config.yaml
color_jitter: 0.1
norm_position: "pre"
hidden_act: "gelu"
layer_scale_init: 0.1
conv_stem: false
pooling: "mean"
am_softmax_scale: 16
residual_init: "scaled_by_depth"
eps: 1e-08
max_grad_norm: 1.0
batch_size: 128
epochs: 15.4
Rows from block 9 of a small image embedding model, named by matrix and row number. Rows with one number belong to one neuron. Each number is 128 + 32 x the weight over its row's rms, rounded and kept within 0 to 255. All counts start at 0. Numbers have three digits each. After the name is the row's rms in percent of the matrix's.
After each neuron's rows are labels from the 100 images, of 14976, where the neuron reaches its highest value: "responds to" is what is common among them. Only what is clearly more common there than usual is listed. The data: photos of arthropod specimens (BIOSCAN-5M). In brackets: how many of the 100.
# fc1: MLP up (model.blocks.9.mlp.fc1.weight, 512x256), inputs 0-63
# fc2: MLP down (model.blocks.9.mlp.fc2.weight, 256x512, transposed), outputs 0-63

fc1.189 116:133091194104178141092194128136119133144155163172122138087120154120122151109103072174140127148078120108084171076157095151136211167174085190135067160138121138107113116128183095108135117127119144
fc2.189 085:125192162077141118090080145047178159112198106180127146107171167122102039147068109145170138113079126064071151131155192158103120173123123071236170119116108161135116140114097074114107121084145104
responds to: class Collembola (38); order Entomobryomorpha (35); family Entomobryidae (31)

fc1.105 094:157048147173104140119159154149139101087083107115098143109131149060151171159162055080161095149145045129162098151149057130154145172122093191126105112069141119158086105157142151167152161136210102
fc2.105 094:141198084163110129141115139060152104119171163076151097145092113136072079151073161158083121103130133136121143077162147089158075090098110073156162109137077107067123101151154179051159113186141213
responds to: order Psocodea (35)

fc1.306 104:112136083125151150161102139116125106119144114143130088130135076116141070043148136109117145130140129080103115065078177157120177098127102095169158102155110158096070134163119122127150170071117140
fc2.306 112:159108109120080143104067072153147190154134131077107180103175160122089137185087124111164114059167123116112123176156181107128080202051104174209129142110138100189130129126081146157124077110164064
responds to: order Diptera (68)

fc1.437 095:128140124133137145105113091188134055171121118177116088078153056144139138127106179114221120150196131095101080159137127151084191180169135115168129199153170111093133155140141150128161116092120134
fc2.437 097:132106113109129143060164141081180158068146128160127151137103186119133177140106117129143171159131123104061113082154140125172077096068121141131074113123060108167076166120077083099184164078130101
responds to: order Psocodea (47); family Caeciliusidae (46)

fc1.362 133:087099104128142163132169097160153125121117125134104176083146144100115095176179084148145134167135134102083158120168151146125116135157078165182112131128164134126098129152125110133143135086120144
fc2.362 134:117138179142102164114171153131115162106084127077108166138166100130167109121171075112082138156116125166111101094116149128133139131102125143172109163132136143101174086165141129144088131098101167
responds to: order Trichoptera (32); order Lepidoptera (30); family: Xiphocentronidae (26)

fc1.473 101:123120118169138132143116131175114109142151104091102133114132065117160139091129112076130143132196098083112096116116161125141138113137102141139122166158135066142118135181135163143192113139118186
fc2.473 097:104154078094081068101145114161136147102144161165107114131157123132104067198155124150157054148117132147145153173116104164094121133093193085091154140121170152128181146097171160114103153102134161
responds to: order Hemiptera (41)

fc1.173 103:118133085151143173169122119155083098133132110137110144090129125052101112125168090111173094125137074126145114160162147183116112113158097131170119114089147153143128137124086171161222203121132101
fc2.173 105:138160136193116102133108100115126108154148095137128102154126114122148164067114161118109124127110135145116173114153075137108157130143156121072133127130163088138091071153202125048152117144137173
responds to: class Collembola (29)

fc1.436 098:146076112168144137075151107202135127077115084122105104160127089128123135131152172123112075221169124131172120091113090122108143112165122080121149081137199075097150134153184133102162164133120168
fc2.436 101:167153108149099158185096179129103137136084146133148069119204125149095148050127152158115110112080116104089161140119083163066112090151135098070121159134154163151142147095147186131145169143121175
responds to: family Mycetophilidae (29)

fc1.484 094:104140088093110140059170114151139150148148148124097111070135106136158122211152138084144101120161122120072084181143163191091102097124142156158135175101096123162142147157174133119104100081086103
fc2.484 098:092083174128115178177135116123096148090088108099125157154134161110204133088113136153126133141108130131110169130109136144120179164115094168069108192131174101161150126093064125101124137117153195
responds to: order Hemiptera (38)

fc1.260 104:125155102133118153119144127098066148061134134125106089159153098107084086163134148150121098126132122090117112138114147156116090133111146117122169162091116139181147167140118177085200160126158154
fc2.260 098:140161116136129103054147116144165187141100168146132097151148117128133098162138116115096115119144144156127127137122145154087089123142109128103152185145197154098087165124089072186068131153129138
responds to: order Coleoptera (57)

fc1.0 093:094085078131137174095126063222119129135106112160029124078172106093141139098122130109166142175168090130142141135149112151088188204154112136156131130128149101133104095101151151157157153130104101
fc2.0 101:112097081072135127130120158151139114099115160101130127113111155115107091172141128152112151191125111164106125132104097111118165097123104049168146143112146139169121053139175130162111185178142097
responds to: order Hymenoptera (72); family Aphelinidae (26)

fc1.291 089:094150112191183118066095087145156086172166121168121146119146048156145134125136192118208101091184128127113115122122138113096194156154159131146135107139167078091103138170129158114126098137090126
fc2.291 095:168131096127082181103123141076128137108130091105116124085110170120127146127106118152106094134112108054066117083120126138193080097140090116102087159144095164131155138119102142093199200146153185
responds to: order Psocodea (30); family Caeciliusidae (27)

fc1.24 117:098070223143150149112149111145144094091086123133111138136181113110093175122123101082134136155174126095096060116132170141103108124131062142128134191143140072144052121134102101165179200090125124
fc2.24 121:094156145157147147119174108101124106134141142137131098140100114133177150123150137131148108162126126158151169153144099100101109155132147135133077129110118117115181161171071115129124092097179129
responds to: order Diptera (71)

fc1.112 099:113127112128148233129136092124109140147179155151000155080184133103111135106151157127146161124114064104135150100140149166084181189152137119125085126107146122119133093137132141116143170101112122
fc2.112 093:091098100136095190170160159118099112105096116104120130156107132128190154141167166138129136105178138222122081141112128107158118117074119172135141144118160094164124152077097155184095131138138109
responds to: family Milichiidae (50)

fc1.265 090:110093089105095149151128167195114136112159099041108112121104089129130126130172130108127150150237118057081101116134122138146120112119106123155170144117142082141057134174198143058133114100144096
fc2.265 082:106150122170210106158090109116193133144149137165152115135118092122110102081143147132108086107096124126100176102165090151083135102174224139065151077130089148053176134131117098130142135113085133
responds to: order Hemiptera (36)

fc1.423 115:148130085120119172093143088140122061132114097119122072102179069116118123153096123087163084188110127100111103168087131155131104144170070109165160139136150111135071127113163094160160147061122089
fc2.423 125:131124141139102154112113136097087127144094162106111182167165191134109180158143161090136103103093122139147146207082142157117063137139163085158150162114128154191140103038073119170150154078132129
responds to: family Agromyzidae (30)

fc1.8 097:137148173179114137093140092102115095130132118151106141058172105122162147197096059104194109124111106137115103179128128194103190109190111149147141208130180102162121136124127148109154108075144106
fc2.8 091:112101138121190137108102180112155137089101154115151095199112132117106116073164140169103104149103135128127112160086092133170095110121195110119135106141122159086144079119189103138113182181117099
responds to: order Entomobryomorpha (34); class Collembola (34); family Entomobryidae (27)

fc1.333 100:144096103118129155129134073167086149149145153147081156106151148094117143102138111117164094179153098122137150137169111127131134177151107178156134165119128068170147104087111145140147131095175127
fc2.333 107:121097123087112084136102133144082166137099109119116166107108163112099107112145094109082174128131106185083118134150131107170146127143128069176107125126180132163111062091131093174109144203118072
responds to: class Collembola (28)

fc1.451 104:137130180128200147116119126128135084096126150120109107120163089132098162116110128142160119130161122125110142056179128130113195176130097155156083128113123116099158037151205124067142139162127144
fc2.451 099:116183154078140093170109119138161131131097113151134160090150131133112115130140114151113159164123135128088130104181151126116165139114092105162090128124145151123187123138107046119105100192134124
responds to: family Dolichopodidae (49); order Entomobryomorpha (28); family Entomobryidae (25)

fc1.307 113:128106134174185180139117080167129120089139103118101120091085044131150173131142170136176061100201122099121123084134087178035195154167138148130132118118158129139058127109116192145144144161115146
fc2.307 132:129112085159092133131120139182114129069167148117121132134063166128173179153150148128134087135164100125111178088139108166134142121143146091147164081126174110185106126074147177145100116154116205
responds to: order Araneae (37); class Arachnida (37)

fc1.249 098:040144104164112182162137094112131142095148093129117157145131096091133074099193164132137093142199116051117129147129203131149085155103124148133193160156141093156103141150162098115143136128097130
fc2.249 110:168147120139158126161129138136103158132082182125130124089105130115081087158139161112124130122103145131136132131129157168091070082159102109131173151113090159085109125090126133144144141156109177
responds to: order Lepidoptera (81); family Gelechiidae (25)

fc1.480 096:040127069144156159078183068155142152135189072150114140142157139115098104093119158140123119170235106119151115099112165150151095159151157149109171114131164093082078127117151128072143128045129119
fc2.480 095:200134128125122138130091191152139115146086138120158132117105122129125112070121111128089113078074132083145146126110127137134116078093181099130066122120142177124171135118116091159146146187114150
responds to: order Lepidoptera (34)

fc1.389 103:102099175185118135082119115153122099119113115136144109120140110128164169115121138079112118130161120112156063130113111147112161110154083117164139148158113077166045131146126119113136131068139105
fc2.389 107:135134100153121143176136080129112064179114093119147107131116057128140196073162170157150070107147136128115160181141099143133146134135225124042049113118167134044175160128128136139114119168125136
responds to: order Diptera (76); family Drosophilidae (40)

fc1.10 101:047094154089157164108157092129121165142176174150110112167201145116070074129141099143106142117129089099087169103143176130120187144140145118160149161140108126093153104095183127132139136080125116
fc2.10 085:185160126149105125164142115131187142121161069104166131103127148121124150170102084144128132107113133111140106133139145166148101125082142179113103065130100174091175169135089162111058131092114167
responds to: order Lepidoptera (35)

fc1.434 106:134081134136157138112143136137120096151156106149104083129082042132151115103121098131136076159149102087116110102143139131112187137200117160122093150086115113089097117128196191126162136137140181
fc2.434 096:100127179095143165091205092151166132085138137146093081150182121133130188124169122130154108200151127090111128084134103160024136136111106158124107150132101095172105126215120130115073120068111149
responds to: order Hemiptera (35)

fc1.207 097:143118225200136138101115124126130110140104123120132179105087143109117156154098121089191118089102097133126087121167141166113180149185090185174102154116120123155105104127118129107179127093143125
fc2.207 082:176077111097153105117094147131166166120136130116152122118121113116154097055085149160121111063130124153155117108122099074090212125121197164050109140133139142067178096147173145128098109200118117
responds to: order: Hymenoptera (45); class Collembola (32); family Mymaridae (25); order Entomobryomorpha (25)

fc1.337 113:120146124201122140167132135101096145101142124143108173134129146090140116167157089133147105141112075081140152144172153110154089115112132152132113097103173083154164150161133115137133102093179094
fc2.337 123:085156094083137173163097136105119069167105165115109086095104079117111107151105151121144132127121135141113098176090134170051121116126146076152157183119157141117126100116141133159183185172132106
responds to: order Lepidoptera (38)

fc1.331 099:100161112151155164137146102123076113138159144113075122113111156119110146136106131125129105146134021129134142151145181174134096103138122079184130103086116111185138119126129170125189116151168150
fc2.331 101:097159156180114131111104111122172193114106102167124122180107135144166142088145169157113143129177135114110076121113147129117126189104126213169063140149159095130105108200099109165082102129102073
responds to: class Arachnida (32); class Collembola (26)

fc1.420 094:116144109172133129119140106087159044137135175145108092043174100127130111168113116107194131140096127114136074141123141156101097104184087106154179146163093151093191083118160157105136160081102112
fc2.420 085:118097153175138118175122147122111205142101117097150166132102067111118144177171138075137163098176131127058107192110130114154113121056179196114079124109103109128150115170094095161115143174151050
responds to: family Cecidomyiidae (30)

fc1.365 100:136107129078123138148150136155158089156112118113093121019154116113129102152094138105193144149126067094151105144161046129083188148180099111155109183103107136118132111115132157130170151111139119
fc2.365 092:091090097125172124113182071115133179095123136149141147130184116135115160152137139186113103152167140170099140094165178088124112143110117171075140141138133078129121107197130126127146100178088169
responds to: order Hymenoptera (57)

fc1.175 099:140054116088136161171103127079124112145134124087097166085101118093150110152113190119109070133118116095103100164159073160120119098118163131110127157110075156098122104135086107168166188149155130
fc2.175 106:146111171103139131075130092127128139124093137146134147192181146136111158119072190142094107144130128134081149161085143117106122102151112148107177139126084101199052118116146122199158099198110165
responds to: family Pipunculidae (30)

fc1.421 097:058148178120153150128146142162123126143126111089090131136144095129160092170105182139121095167138133108083132096086177149063165113170094183193152174104112116143138100145162125154126097040136157
fc2.421 096:150105173110162125164115097121103112141098138133172145147109168129101124100091171146076159126093160201145180119143086099171170123204094073140139116134100142110163098072127121090193134194138111
responds to: family Chrysomelidae (48); order Coleoptera (48)

fc1.360 101:125116158144171141105142120161134084162113115158066114116130081159138152091099168104202119169173129112107099111170129128090196159189106169154084169134149092068098143152118147137137113123102179
fc2.360 101:157117124115097156117181145145164124061152127172137127127084148115187148148079134116109176176122119125120123083113111101128096065057161105118060147122083107188124172132093100085136137094150115
responds to: family Caeciliusidae (35); order Psocodea (35)

fc1.47 101:066120105119142200132135126173200160091090077150085072134199135109102116155126187162113155133127133093106111150103145132126116163156146131098119116119110149147111144076166144102133207135129104
fc2.47 091:115124189152130106120162105110136128093127118109111134194140168116109222179158141106146089172218130159064097159107129161152083105092115119211101112122152138155143142131089160154072144136111126
responds to: order Coleoptera (57)

fc1.15 099:144140156116137150096129092188147137144096176145056090127135107118115160123108176094168151141121110162108156138143129168085186172185120095198092150139090121181168094114146170144115142129117140
fc2.15 107:132120035077122133138062113121141087159131082120163139087161161125136063140076141167167131108105133126064154179095109146121158172105155136147172138124116151178120143072134110143160130125169099
responds to: family Sciaridae (35)

fc1.197 100:094154123171177136157126082103177112154136179134122110133131077147157132138153175157116066177125140117134163093115086114047193166145114159130151144150096106113124084143090157146127105066167174
fc2.197 107:157105104047107123126067105146100083177146089151107120113116148122089143129101167087122137122151104102189121142156166120129132145117148074108153126124134147163118127098154118163194154167128116
responds to: order Diptera (63)

fc1.387 100:144140121085110162132101159146171097146118068091071109069107126098129119115112145075172136126137090099106092137111119182090175156156120107152110187121122121135089122112094162049184214105128120
fc2.387 102:056116121116178152111166144177125108069144182146104124125174153114130077134143128173163133143094122169177152128129157126111142127142120124183178115110133105163172112138166144179145122124149147
responds to: order Hymenoptera (47)

fc1.254 101:150085176124121141032133113159156164143154104165106139050171142115130101129104083118202077155081082128112161120146112159106155186210070196140105149091113131174172120144164145111129098130155085
fc2.254 096:128169156118137088126025079051152131168124137134123135132172143133044144087145125181164058080156116139108152167154147132129116199149141084183148090119174164074151107082101140127146113145139080
responds to: class Collembola (31); order Entomobryomorpha (27)

fc1.510 103:126126140156135162169120138157138113112116120119118122110125130036131128119156097107129131116124056139123116097131133167097143125169111160152124137113140137175107121120080177121216206099157082
fc2.510 117:109171137189171077105106125113145127130158173160129084135046086111158124088111158085142108113101114139130171102183114156064160144141151135091116115122153095115100094177161125108148124151146205
responds to: class Arachnida (31); order Sarcoptiformes (29); class Collembola (28)

fc1.82 094:138095117170134138153118109143099134140133137135110146140092116080108148129178163104126120180175090121094120101137139168124116144163142129139135160124083107113141121107112145120183215117134124
fc2.82 110:107092193158171121067129128120132165106138159137136125141106156117148133100115156095137088114101126159070171153153088157139140137171108186154105102111069099162122134130093116219111063161123145
responds to: family Throscidae (25)

fc1.309 101:135069136149137148062130077149182136138108117147104135128163142109117067190111101149190076164160119098167136191138110133100115166110132187198168080097110132099139117165136136125129148098180125
fc2.309 103:119163091170113115108120152097138083140111146107121139138136055121131149113145105140179101098083130181087190115085104166100163177130166064095119132139201118110157090103117120136132174118175172
responds to: order Diptera (65)