From a checkpoint of a small image embedding model.
Training: adamw at rate 0.00088, 11700 steps, held-out accuracy 60%.
Rows from block 2 of a small image embedding model, named by matrix and row number. Rows with one number belong to one neuron. Each number is 128 + 32 x the weight over its row's rms, rounded and kept within 0 to 255. All counts start at 0.
After each neuron's rows are labels from the 100 images, of 14976, where the neuron reaches its highest value: "strongest on" is what is common among them. Only what is clearly more common there than usual is listed. The data: photos of arthropod specimens (BIOSCAN-5M). In brackets: how many of the 100.
# fc1: MLP up (model.blocks.2.mlp.fc1.weight, 512x256), inputs 0-127
# fc2: MLP down (model.blocks.2.mlp.fc2.weight, 256x512, transposed), outputs 0-127

fc1.393 [120 134 124  96 188 159 166 138 134 110 128  70 159 137  67  79  79 141 108 151 115  95 151 227  87 138 108 123 162  82 123 162 107  87 144 120 138 102  74 118  73 140 130 183  62 117 130 138 170 115 145 103 116 123  81 145 148 101  90 197 179 156 138 104 109 178 142 134 105  96 138 165 177 117 138  83 115  85 105 144 125 131  76 164  92 145  31 168 118 131 126 132  89 128 172 111  98 171 109 182 116 123 134  92 129 123 118 186 131  99 149 149 166 121 149 123 101  97 144 111 125 191 193 151 186 118 157 119]
fc2.393 [141  90 155 201 135 196 150 136  95 122 204 146 119 141 101 171  92 114 109 171  93 159  87 140 119 144 194 135 137 118 149 183 128  74  90 141 112 134 154 208 140 132 160 117 127 140 199 110  89 163  84  80 129 103 155 116 102 137 100 146 134 106  98  98 120 113 150  56 180 123 123 125 128 128 111  93 122 144 122 199  99 106 126 105 168  54 127 127  97 108 131 165 108 177  94 148 116 145 153  93 103 151 130 159  59 153 125  51 123  87 122 130  79 112 161 143 190 138 154 133 123 112 146 149 150 205 140 174]
strongest on: order Hemiptera (79); family Cicadellidae (27)

fc1.37 [155 107 144 135 135 137 155 112 182  92 107 107 142 131  93  84 103 166 130  55 136 105 120 149 134 122 126  77 101  88 115 131 127 130 107  93 128 156 122 115  69 132 138 208  86 158 127 118 187  79 158 114 132 127  69 123 184 100 121 177 171 222 150 130 187 138  91 153 160 109 168 198 123 136 158 112  97 113 143 114 109 104  97  67 133 162 119 134 138 133 128 148 134  79 150 136 129 130 125 159 102  80 130 126 124 128 125 116 157 133 148 122 143 133 167 107  95 150 128  38  95 136 144 145 128 112 100 147]
fc2.37 [128  95 184 134 100 187 129 116 130 144 166 120 100 154 109  91  87 155  96 190 176 131 115 136 140  64 110  75 131 162 142 137  97  67 120  74 108 158 172 140 131  81  99  84 112 131 186 115 123  88 120  92 132 127  90 133 138  84  93 146 145 170 130 118 174 146 170 113 165 173  90 127 128 125 128  67 132 130  77  61 126 113 112 109 113  87 133 145 103 104 102 181 132 124 113 117 116 142 140  95 170 189 121 190 147 141 111 145 121 126 112 100 127 194 106 152  97 146 120 124  91 134 156 133  63 156 145  57]
strongest on: order Hemiptera (52); family Cicadellidae (30)

fc1.352 [148  94 168  92 144 117 144 122 138  67 147 146 143 139 169 154 118 107 124  79 146 119  90 128 137 112 146 164  98  78 107 123 162 146 167 113  86 133 132 124 148 139 168 129 117 122 150  81 167 162 129 146 117 181 121 129 143 210 174 145  99 141 167 139 117 164 133  95  89  99 147 163 115 116 128 174 128 145 150 145  79 110 134 125 112 134 119 139 129  94 120 103 156 111  91 213 115  64 100 127 167  87 116 123 117 136 160  89  69  92 132 160 152  95 114  98 165 149 171 134 112 149  92 157 146 122 123 211]
fc2.352 [ 90 196 140 148 154 124 111 129  91 122 157  58 130  95 194 173 129 114 132 153 119 159  87 161 107 208 120 154 129 119 118 160 157 105 117 188 139 146 128 154 127 116 133  63 133 137 152 172  87 123 119  84 157  44 156 128 139 188 131 112 145 125 118 149 127 119 144 109 115 154 108  63 123 154  62 151 121 125  99 141 153  88 173 150 138  88 140  85 189 122 140 106  90 190 197 128 139 173 164 130 130 195 122 156 136 153  98 128 205 141  93 147  79 125 173 164 145 116  89 130  96 122 117 119  72 143 136 121]
strongest on: order Hymenoptera (45)

fc1.132 [133  88 147 123 124  91 135 173  78 121 125 132  90 198  56 173 146 143  72 160 158  83 156  84 135  99  64 119 155 180 156 117  94 143 161 132  98 105 144 189 144 148 139 133 142 123 133  85  96 109 150 143  94 120 113 183 113  70 100  69  93  82 168  99  88 129 190 117 125 109 108  86 137  76  84 130 185 177 157 101 175 116  96 135  80 140 196  87 102 150  89 176 152 113 154 131 176 120 195 101 183 142 165 147 107 155 105 140 143 149  76 109 129 152 125  82 103 128 160 154 141 150 150 107 123 141 134 104]
fc2.132 [150 179  49 136 100  76 124 125 129 130 132 164 154  61 195  83 195 100 162  98  86 166  98 135 129 159 169 130 125 106 128 120 160 184 126 111 155 132 129  79 134 100 129 106 129 125  80 170 132 122  57 116 130 157 134 124 110 218 160 156 115 152 116 125 155 124 108 107 126 121 175 174 128 131 166 145 132 124 129 146  83  94 168 130 178 143  69 172 102 105 157  95 129 131 100 122 122 115  57 164 118 106 126  98 145 130 128  97 144 132 199 125 139  89 149 135 158 164 130  99 142 128 116 128 179  98 134 151]
strongest on: order Coleoptera (46)

fc1.68 [ 88 105 116 158 115 137  31 122  87 161 173 146 111 141 112 142 110  72 120 188 101 136 111 115 111 153 186 170 214 134 168 128 111 108  97 160  97 133 118 153 176  97 160 125 142 122 142 119 100 195  87 159 133 117 179 124 108 164 138 124 114  76 113 110  85 110 138  74 135  82 110 129 123 117 134 144 138 148 162 147 132 136 118 154 130 103 117 134 113 101 115 137 100 110 105 171 125 172 143 134 140  74 122 136  85 129 111  84 119 108 134 130 125 108  74  92 160 116 136 147 128 111  66 154 133 164 165 138]
fc2.68 [130 149 158 142 129 154 132 126 107 128 157 110 100 101  99 199 118  95 100 192 117 167 116 112 124 107 169 163 117 179 124 124 132 109 118 143 130 128 168 164 119 110 110  75 140 119 164  99  95 176 128  16 148 110 195 120  91 120 109  93 114  91 144  82 106 140 167  62 128 150 101  92 121 127 137  73 147 135  92 142 173 126 154 146 123  97 189 118 147 164 163 167 182 178 138 150 106 156 157  65 126 189 114 168  94 153 151  87  78 124 111 126 101 143 167 153 183  91 142 159 158 140 167 112  65 180 139 134]
strongest on: order Coleoptera (73)

fc1.272 [ 81 163  72 164 198 134 110 145 131 129 101  86 110 108 200  94  93 172 149 115  75  98 112 160 115 186 111 131 135 109 118 120 160 103 136  79 135 144 127 149  90 119 148  69  88  80 167 139 148 115 159 150 120 126 106 158 145 167 172 183  95 156 134  93  95 173 176  69 167 128 160 146 116  96 157 114 141 102  74 154 153 138 115  88 120 134 111 188  97 115 133  53  68 111 214 170 100  94  67 199  78 138 119 169 172 117  67 131 121  83 143  93 154 148 120  93 141 160 165 137 100 104  87 151 150 104 189 160]
fc2.272 [141 133 192 131  96 127 139 131 116 115 154 196 123 158 134 155  98 152 103 113  93 136 128 119 141 144 130  97 138 158 129 161 126 128 125  94 204 143 160 146  95 146 128 128 139 167 131 152 118  71  37  93 133 147 137 126 139  93 122  86  77 123 133 124 130  72 146  97 142 108 134 134 131 114 117  75 155 134 119  68 169 109  92  75 116 133 171 187 122  96 117 180  71 168 116  77 152  25 137 129 145 143 142 118 176 200 114  80 118 127 100 128 113 134 140 126 151 218 136  89 101 121 158 116 149 140 118 117]
strongest on: order Diptera (61)

fc1.310 [100 116 159 209 133 126  86 123 154 114  94 162 134  75 129  99 136 146 152 147 138 139  42 118 144 104 200 118 199 116  92 136 118 136  42  93 147 154 151 114 169 100 151 158  96 144 122 139 187 138 166 120 139 130  85  89 119 172 100 122 111 109 117 132 164 147  84 129 140 113 141 155  85 173 148 134  85  93  91 129 140 161 113  81 120 181  91 160 168 144 122 156  92 150 147 124 117  86 111 192 131 118 127 156 214 113  76 124 151 158  96 106 190 141 120 121  80 119 124 135 104 131  85 124 154 127 111 135]
fc2.310 [103 122  93 166 124 140 122 114 113 112 161 159 178 148 142 107 147 151 149  93 116 150  90  93 145  72 172 117 124  86 118 119 167 119 114 186 200 122  90 127 144  95 133 163 142 100 143 193 102 152  51 135 129 137 114 126 145 157 225 115  73 137 133 175 167 108 155  90 149 192 124 120 126 123  96  51 114 138  83  92 155 168 131  99 171  95 186  69 187 135 133  79 169 175 139 146 104  42 108  73 113 128 102 153  88 199 164 108 150  91  90 113  63 153 109 142 147 172 103 100 178 137 121 131  96 133 137 121]
strongest on: order Lepidoptera (30)

fc1.252 [112 155  71 119 159 163  86 106  76 138  82  96  84 113 109 106 137 118 125 153  75 115 178 154 190 232 173  92 159 161 158 115  89 116  63  93 162 128 146 117 143  79 132 137 172 154 143 192  94 140 149 129 146 124 130 147  89 125 179  93 109 162 140 148 173 115 151 169 103 160  85 107 166 139 144 118  73  95 146  89  73 187 100 133 150 100 125 126  79 129 154 109 122  98 181 139 116 116 151 104 115 198  92 186 211  76 111  98 108  82 117  92 127 102  76 167 129 150 136 194 100 126 111 119 116 109 123 129]
fc2.252 [146  79 164 146 143  98 133 115 120 132 156 142 107 162 167 126 134 158 135 125 128 112 124  92 118  72 108 115 131 145 149 100 125 161 127 134  23 142 146 151 118 151 122 117 112 117 109 116 121 105  98 110 119  93 106 138 132 101 101 113  96 107 149 111 135 164 135  94 141  86 109 133 123 132 105 154 131 135 199 127 159  87 145 107 128 152 165  90 127 166  85 185 106 106  69 132 175 113 161 188 169  62 140 131  96 154  17 129 244 171 127 107  76 144 173  89 114 151 109 118 119 123 115 123 123 150 111  24]
strongest on: order Coleoptera (36)

fc1.7 [160  84 105 200 169 132 109 136 141 159 102 111 139  84 115 101 138 112 155 169 137 136  62 209 157 111 178 129 160 123 181 117 123 112   0 109 123 135 103 114 123 127 130 169 104 135 121 118 148 141 156  59 155 119  67 140 113 133 109 124 133 110 144 107  93 123 103 138 148  86 145 137 102 145 148  77  15  57  95 143 140 183 108  48  83 163 104 144 158 124 113 162  83 150 121 138 148 107  92 155 148 189 123 147 124 146 107 113 123 126 126 147 146 157 125 128 137 131 117 177 127 155 145 121 116 123 135 167]
fc2.7 [ 87 105  96 132 175  74  95 121 125 133 147 193 154 112 143 151 196  93 147 110 147 159 100 181 121  58 132 137 118 153 134 111 157  93 106 163 160  99 125  86 145 103 156 125  95 124 121 133  78 184  71 195 134 137  79 128 114 175 220  34 101 112 124 176  99 178 126 196  97 137 127 126 113 140 160 121 138 118 142 139 137 150 140 142 144 165 149  60 195 115 145 174 136  93 143 148 185  99  48 138 107 146 111  96 114  95 129 115 107 125 130 152 130  89  62 147 136 124 160 190 186 122 101 122 104  85 144 157]
strongest on: order Lepidoptera (36)

fc1.313 [118 156 108 210 116 122 103 152 111 134 130 135 106 135 199 130 129 148 110 128  69  77 136 113 133 171  87  91 155 108 118 143  97 108 134 112 142 173 172 165 152 134 168  68 103 152 148 138 168 102 142 132 129 130 101 151 170 137 148 138  54 122 142 111 116 123 149  46 131 105 175 113 106  91 166 153 152 155  86 118 150 153  94  59  92 139 131 219  88 104 114 120  73 140 162 131 116  39  80 121  93 159 151 182 241 129 100 136 104 127 113  84 147 150  95  87 138 182 140 105 111 133  55 149  90  96 121 147]
fc2.313 [180 130 113 149 115  95 121 124 132 120 117 150 148  71 210  75 121 160 163 101 107 160  95 150 150 165 141 124 133 134 128 106 154 169 124 127 145 108  82  81 122 154 133 133 141 136  99 155 106  95  49 155 115 161 114 132 148 194 164 119  77 150 129 136 148  75 114 130 130 112 187 167 130 126 115  79 148 135 163 145  89 112 158 125 166 119 175 142 203 136 159 121  63 163  99 109 172  85  87 156 118 110 103 106 148 135 110 108 159 134 145 146  86 134 145 131 146 209 124 109  64 130 132 140 215 138 155  79]
strongest on: order Lepidoptera (31)

fc1.469 [119  72 144 134 151 128 169 133 121 118 104 131 109 149 109  77  76 176 128  89 115  70 122 104 135 129 105  72  97  86 103 131 114 137 123  73 136 159 138 153  95 153 139 157  95 142 143 113 198  50 140 143 136 110  85 149 183  91 134 166 128 208 135  95 179 153 124 103 148  82 164 154 115 126 145 151 123 113 139 117 120 107 101  41 127 153 117 157  99 130 106 160 123  81 107  99 134 118 162 186 123  79 133 147 103 130 105 152 163 132 129 110 125 154 144  77 110 170 139  32 105 143  76 153 131 140 109 125]
fc2.469 [192 121 163 127  81 102 114 118 153 153 101 139 145 132  98 109 184 197 134 120 168 133 110 150 117  84 114  62 132 144 126 141 123 198 125  85 110 157 135  80 149 103 101 154 121 129  99 144 135  78 137 146 117 162  86 124 156  88 106 158 155 199 120 142 197  95 127 165 148 184 101 154 128 136 143 134 113 133  69  37  98 101 111 101 169 155 132  92 159 106 153 152 104 128 137  93 136  98 123 155 160 112 106 136 194  98 184 130 126 145 132 110 184 149 113 164  67 157 116 115  73 144 144 131  64 107 125  76]
strongest on: order Hemiptera (39); family Cicadellidae (25)

fc1.394 [151  81 147 126 132 130 181 135 113 103 106 119 109 151 113  82  80 177 127  97 132  86 131 111 153 123  91  81  82 111 110 129 123 149 137  76 125 167 141 158 107 148 121 150 110 151 136 110 176  42 129 121 133 117  65 139 183  91 134 149 139 206 150 114 186 145 132 115 160 115 144 140 107 123 120 126 130 114 149 106 121 108 113  48 129 157 139 132 119 129 101 167 134  85 112  83 145 123 160 179 147  97 138 150  87 123  98 155 184 141 116 110 107 149 155  90 101 171 123  51  93 155 109 143 119 148  97 119]
fc2.394 [206 129 158 133 101  94 120 115 160 143 100 129 157 122  96 100 208 207 146  93 158 135 104 152 117  92 117  64 127 111 117 126 141 206 133  82 129 148 131  80 124 131 123 162  95 127  97 137 151  79 140 123 122 159  88 129 158  89 109 178 150 199 118 135 196  90 120 163 142 160 130 173 128 123 150 144 116 133  60  65  95  96 109  82 178 164 137 132 132 139 147 138 124 121 139 101 138  75 112 142 130 116 120 128 194 113 187 124 120 143 146 114 184 146 128 153  78 165 136 104  84 133 148 124  88 103 127 118]
strongest on: order Hemiptera (41); family Cicadellidae (28)

fc1.266 [ 77 157  97 129 111 185 175 132 131 218 145 208 188 119  83  71  88  90 108 201 139 127 114 108 100 109 132 109 130 129 123 118  88  35 142 149 161 149  49 135 132 124  91 162 146 136 195 138 172 139 114 110 156 165 164 134 160 128  54 143 147 152  39 127 181 174  89 107 162  86 138 161 153 145 148 152  86 131 129 141 118 149 102 134 136 106 118  72 124  63 119  37 136 180 130  51  66 158 105 140 124 123 129 105 165 112  96 158  98 144 138 109 145 127 146 118  89 113  84 111 140 154 122 143 139  96 139 109]
fc2.266 [121 202 116 127 159 116 128 104 103 126 106  40 148 119 184 132 122 146 135 151 140 135  81 153  93 178  88 164 132 130 116 126 138  91 137 166 106 138 151 141 134 141 112  81 103  75 142 129 114 128 184 105 120  92 125 117 131 216 122 132 143 112 132 158 123 135 131 124 107 143 102 100 132 149  51 119 138 113 110 144 168 138 143 156 137 104 108  90 212 154 114  56 119 187 168 130 129 198 154 140 178 216 130 144 128 136 121 155 196 112  87 150 141  91 151 157 112  62  78 127 121 140 138 134 148 131 121 111]
strongest on: order Hymenoptera (50)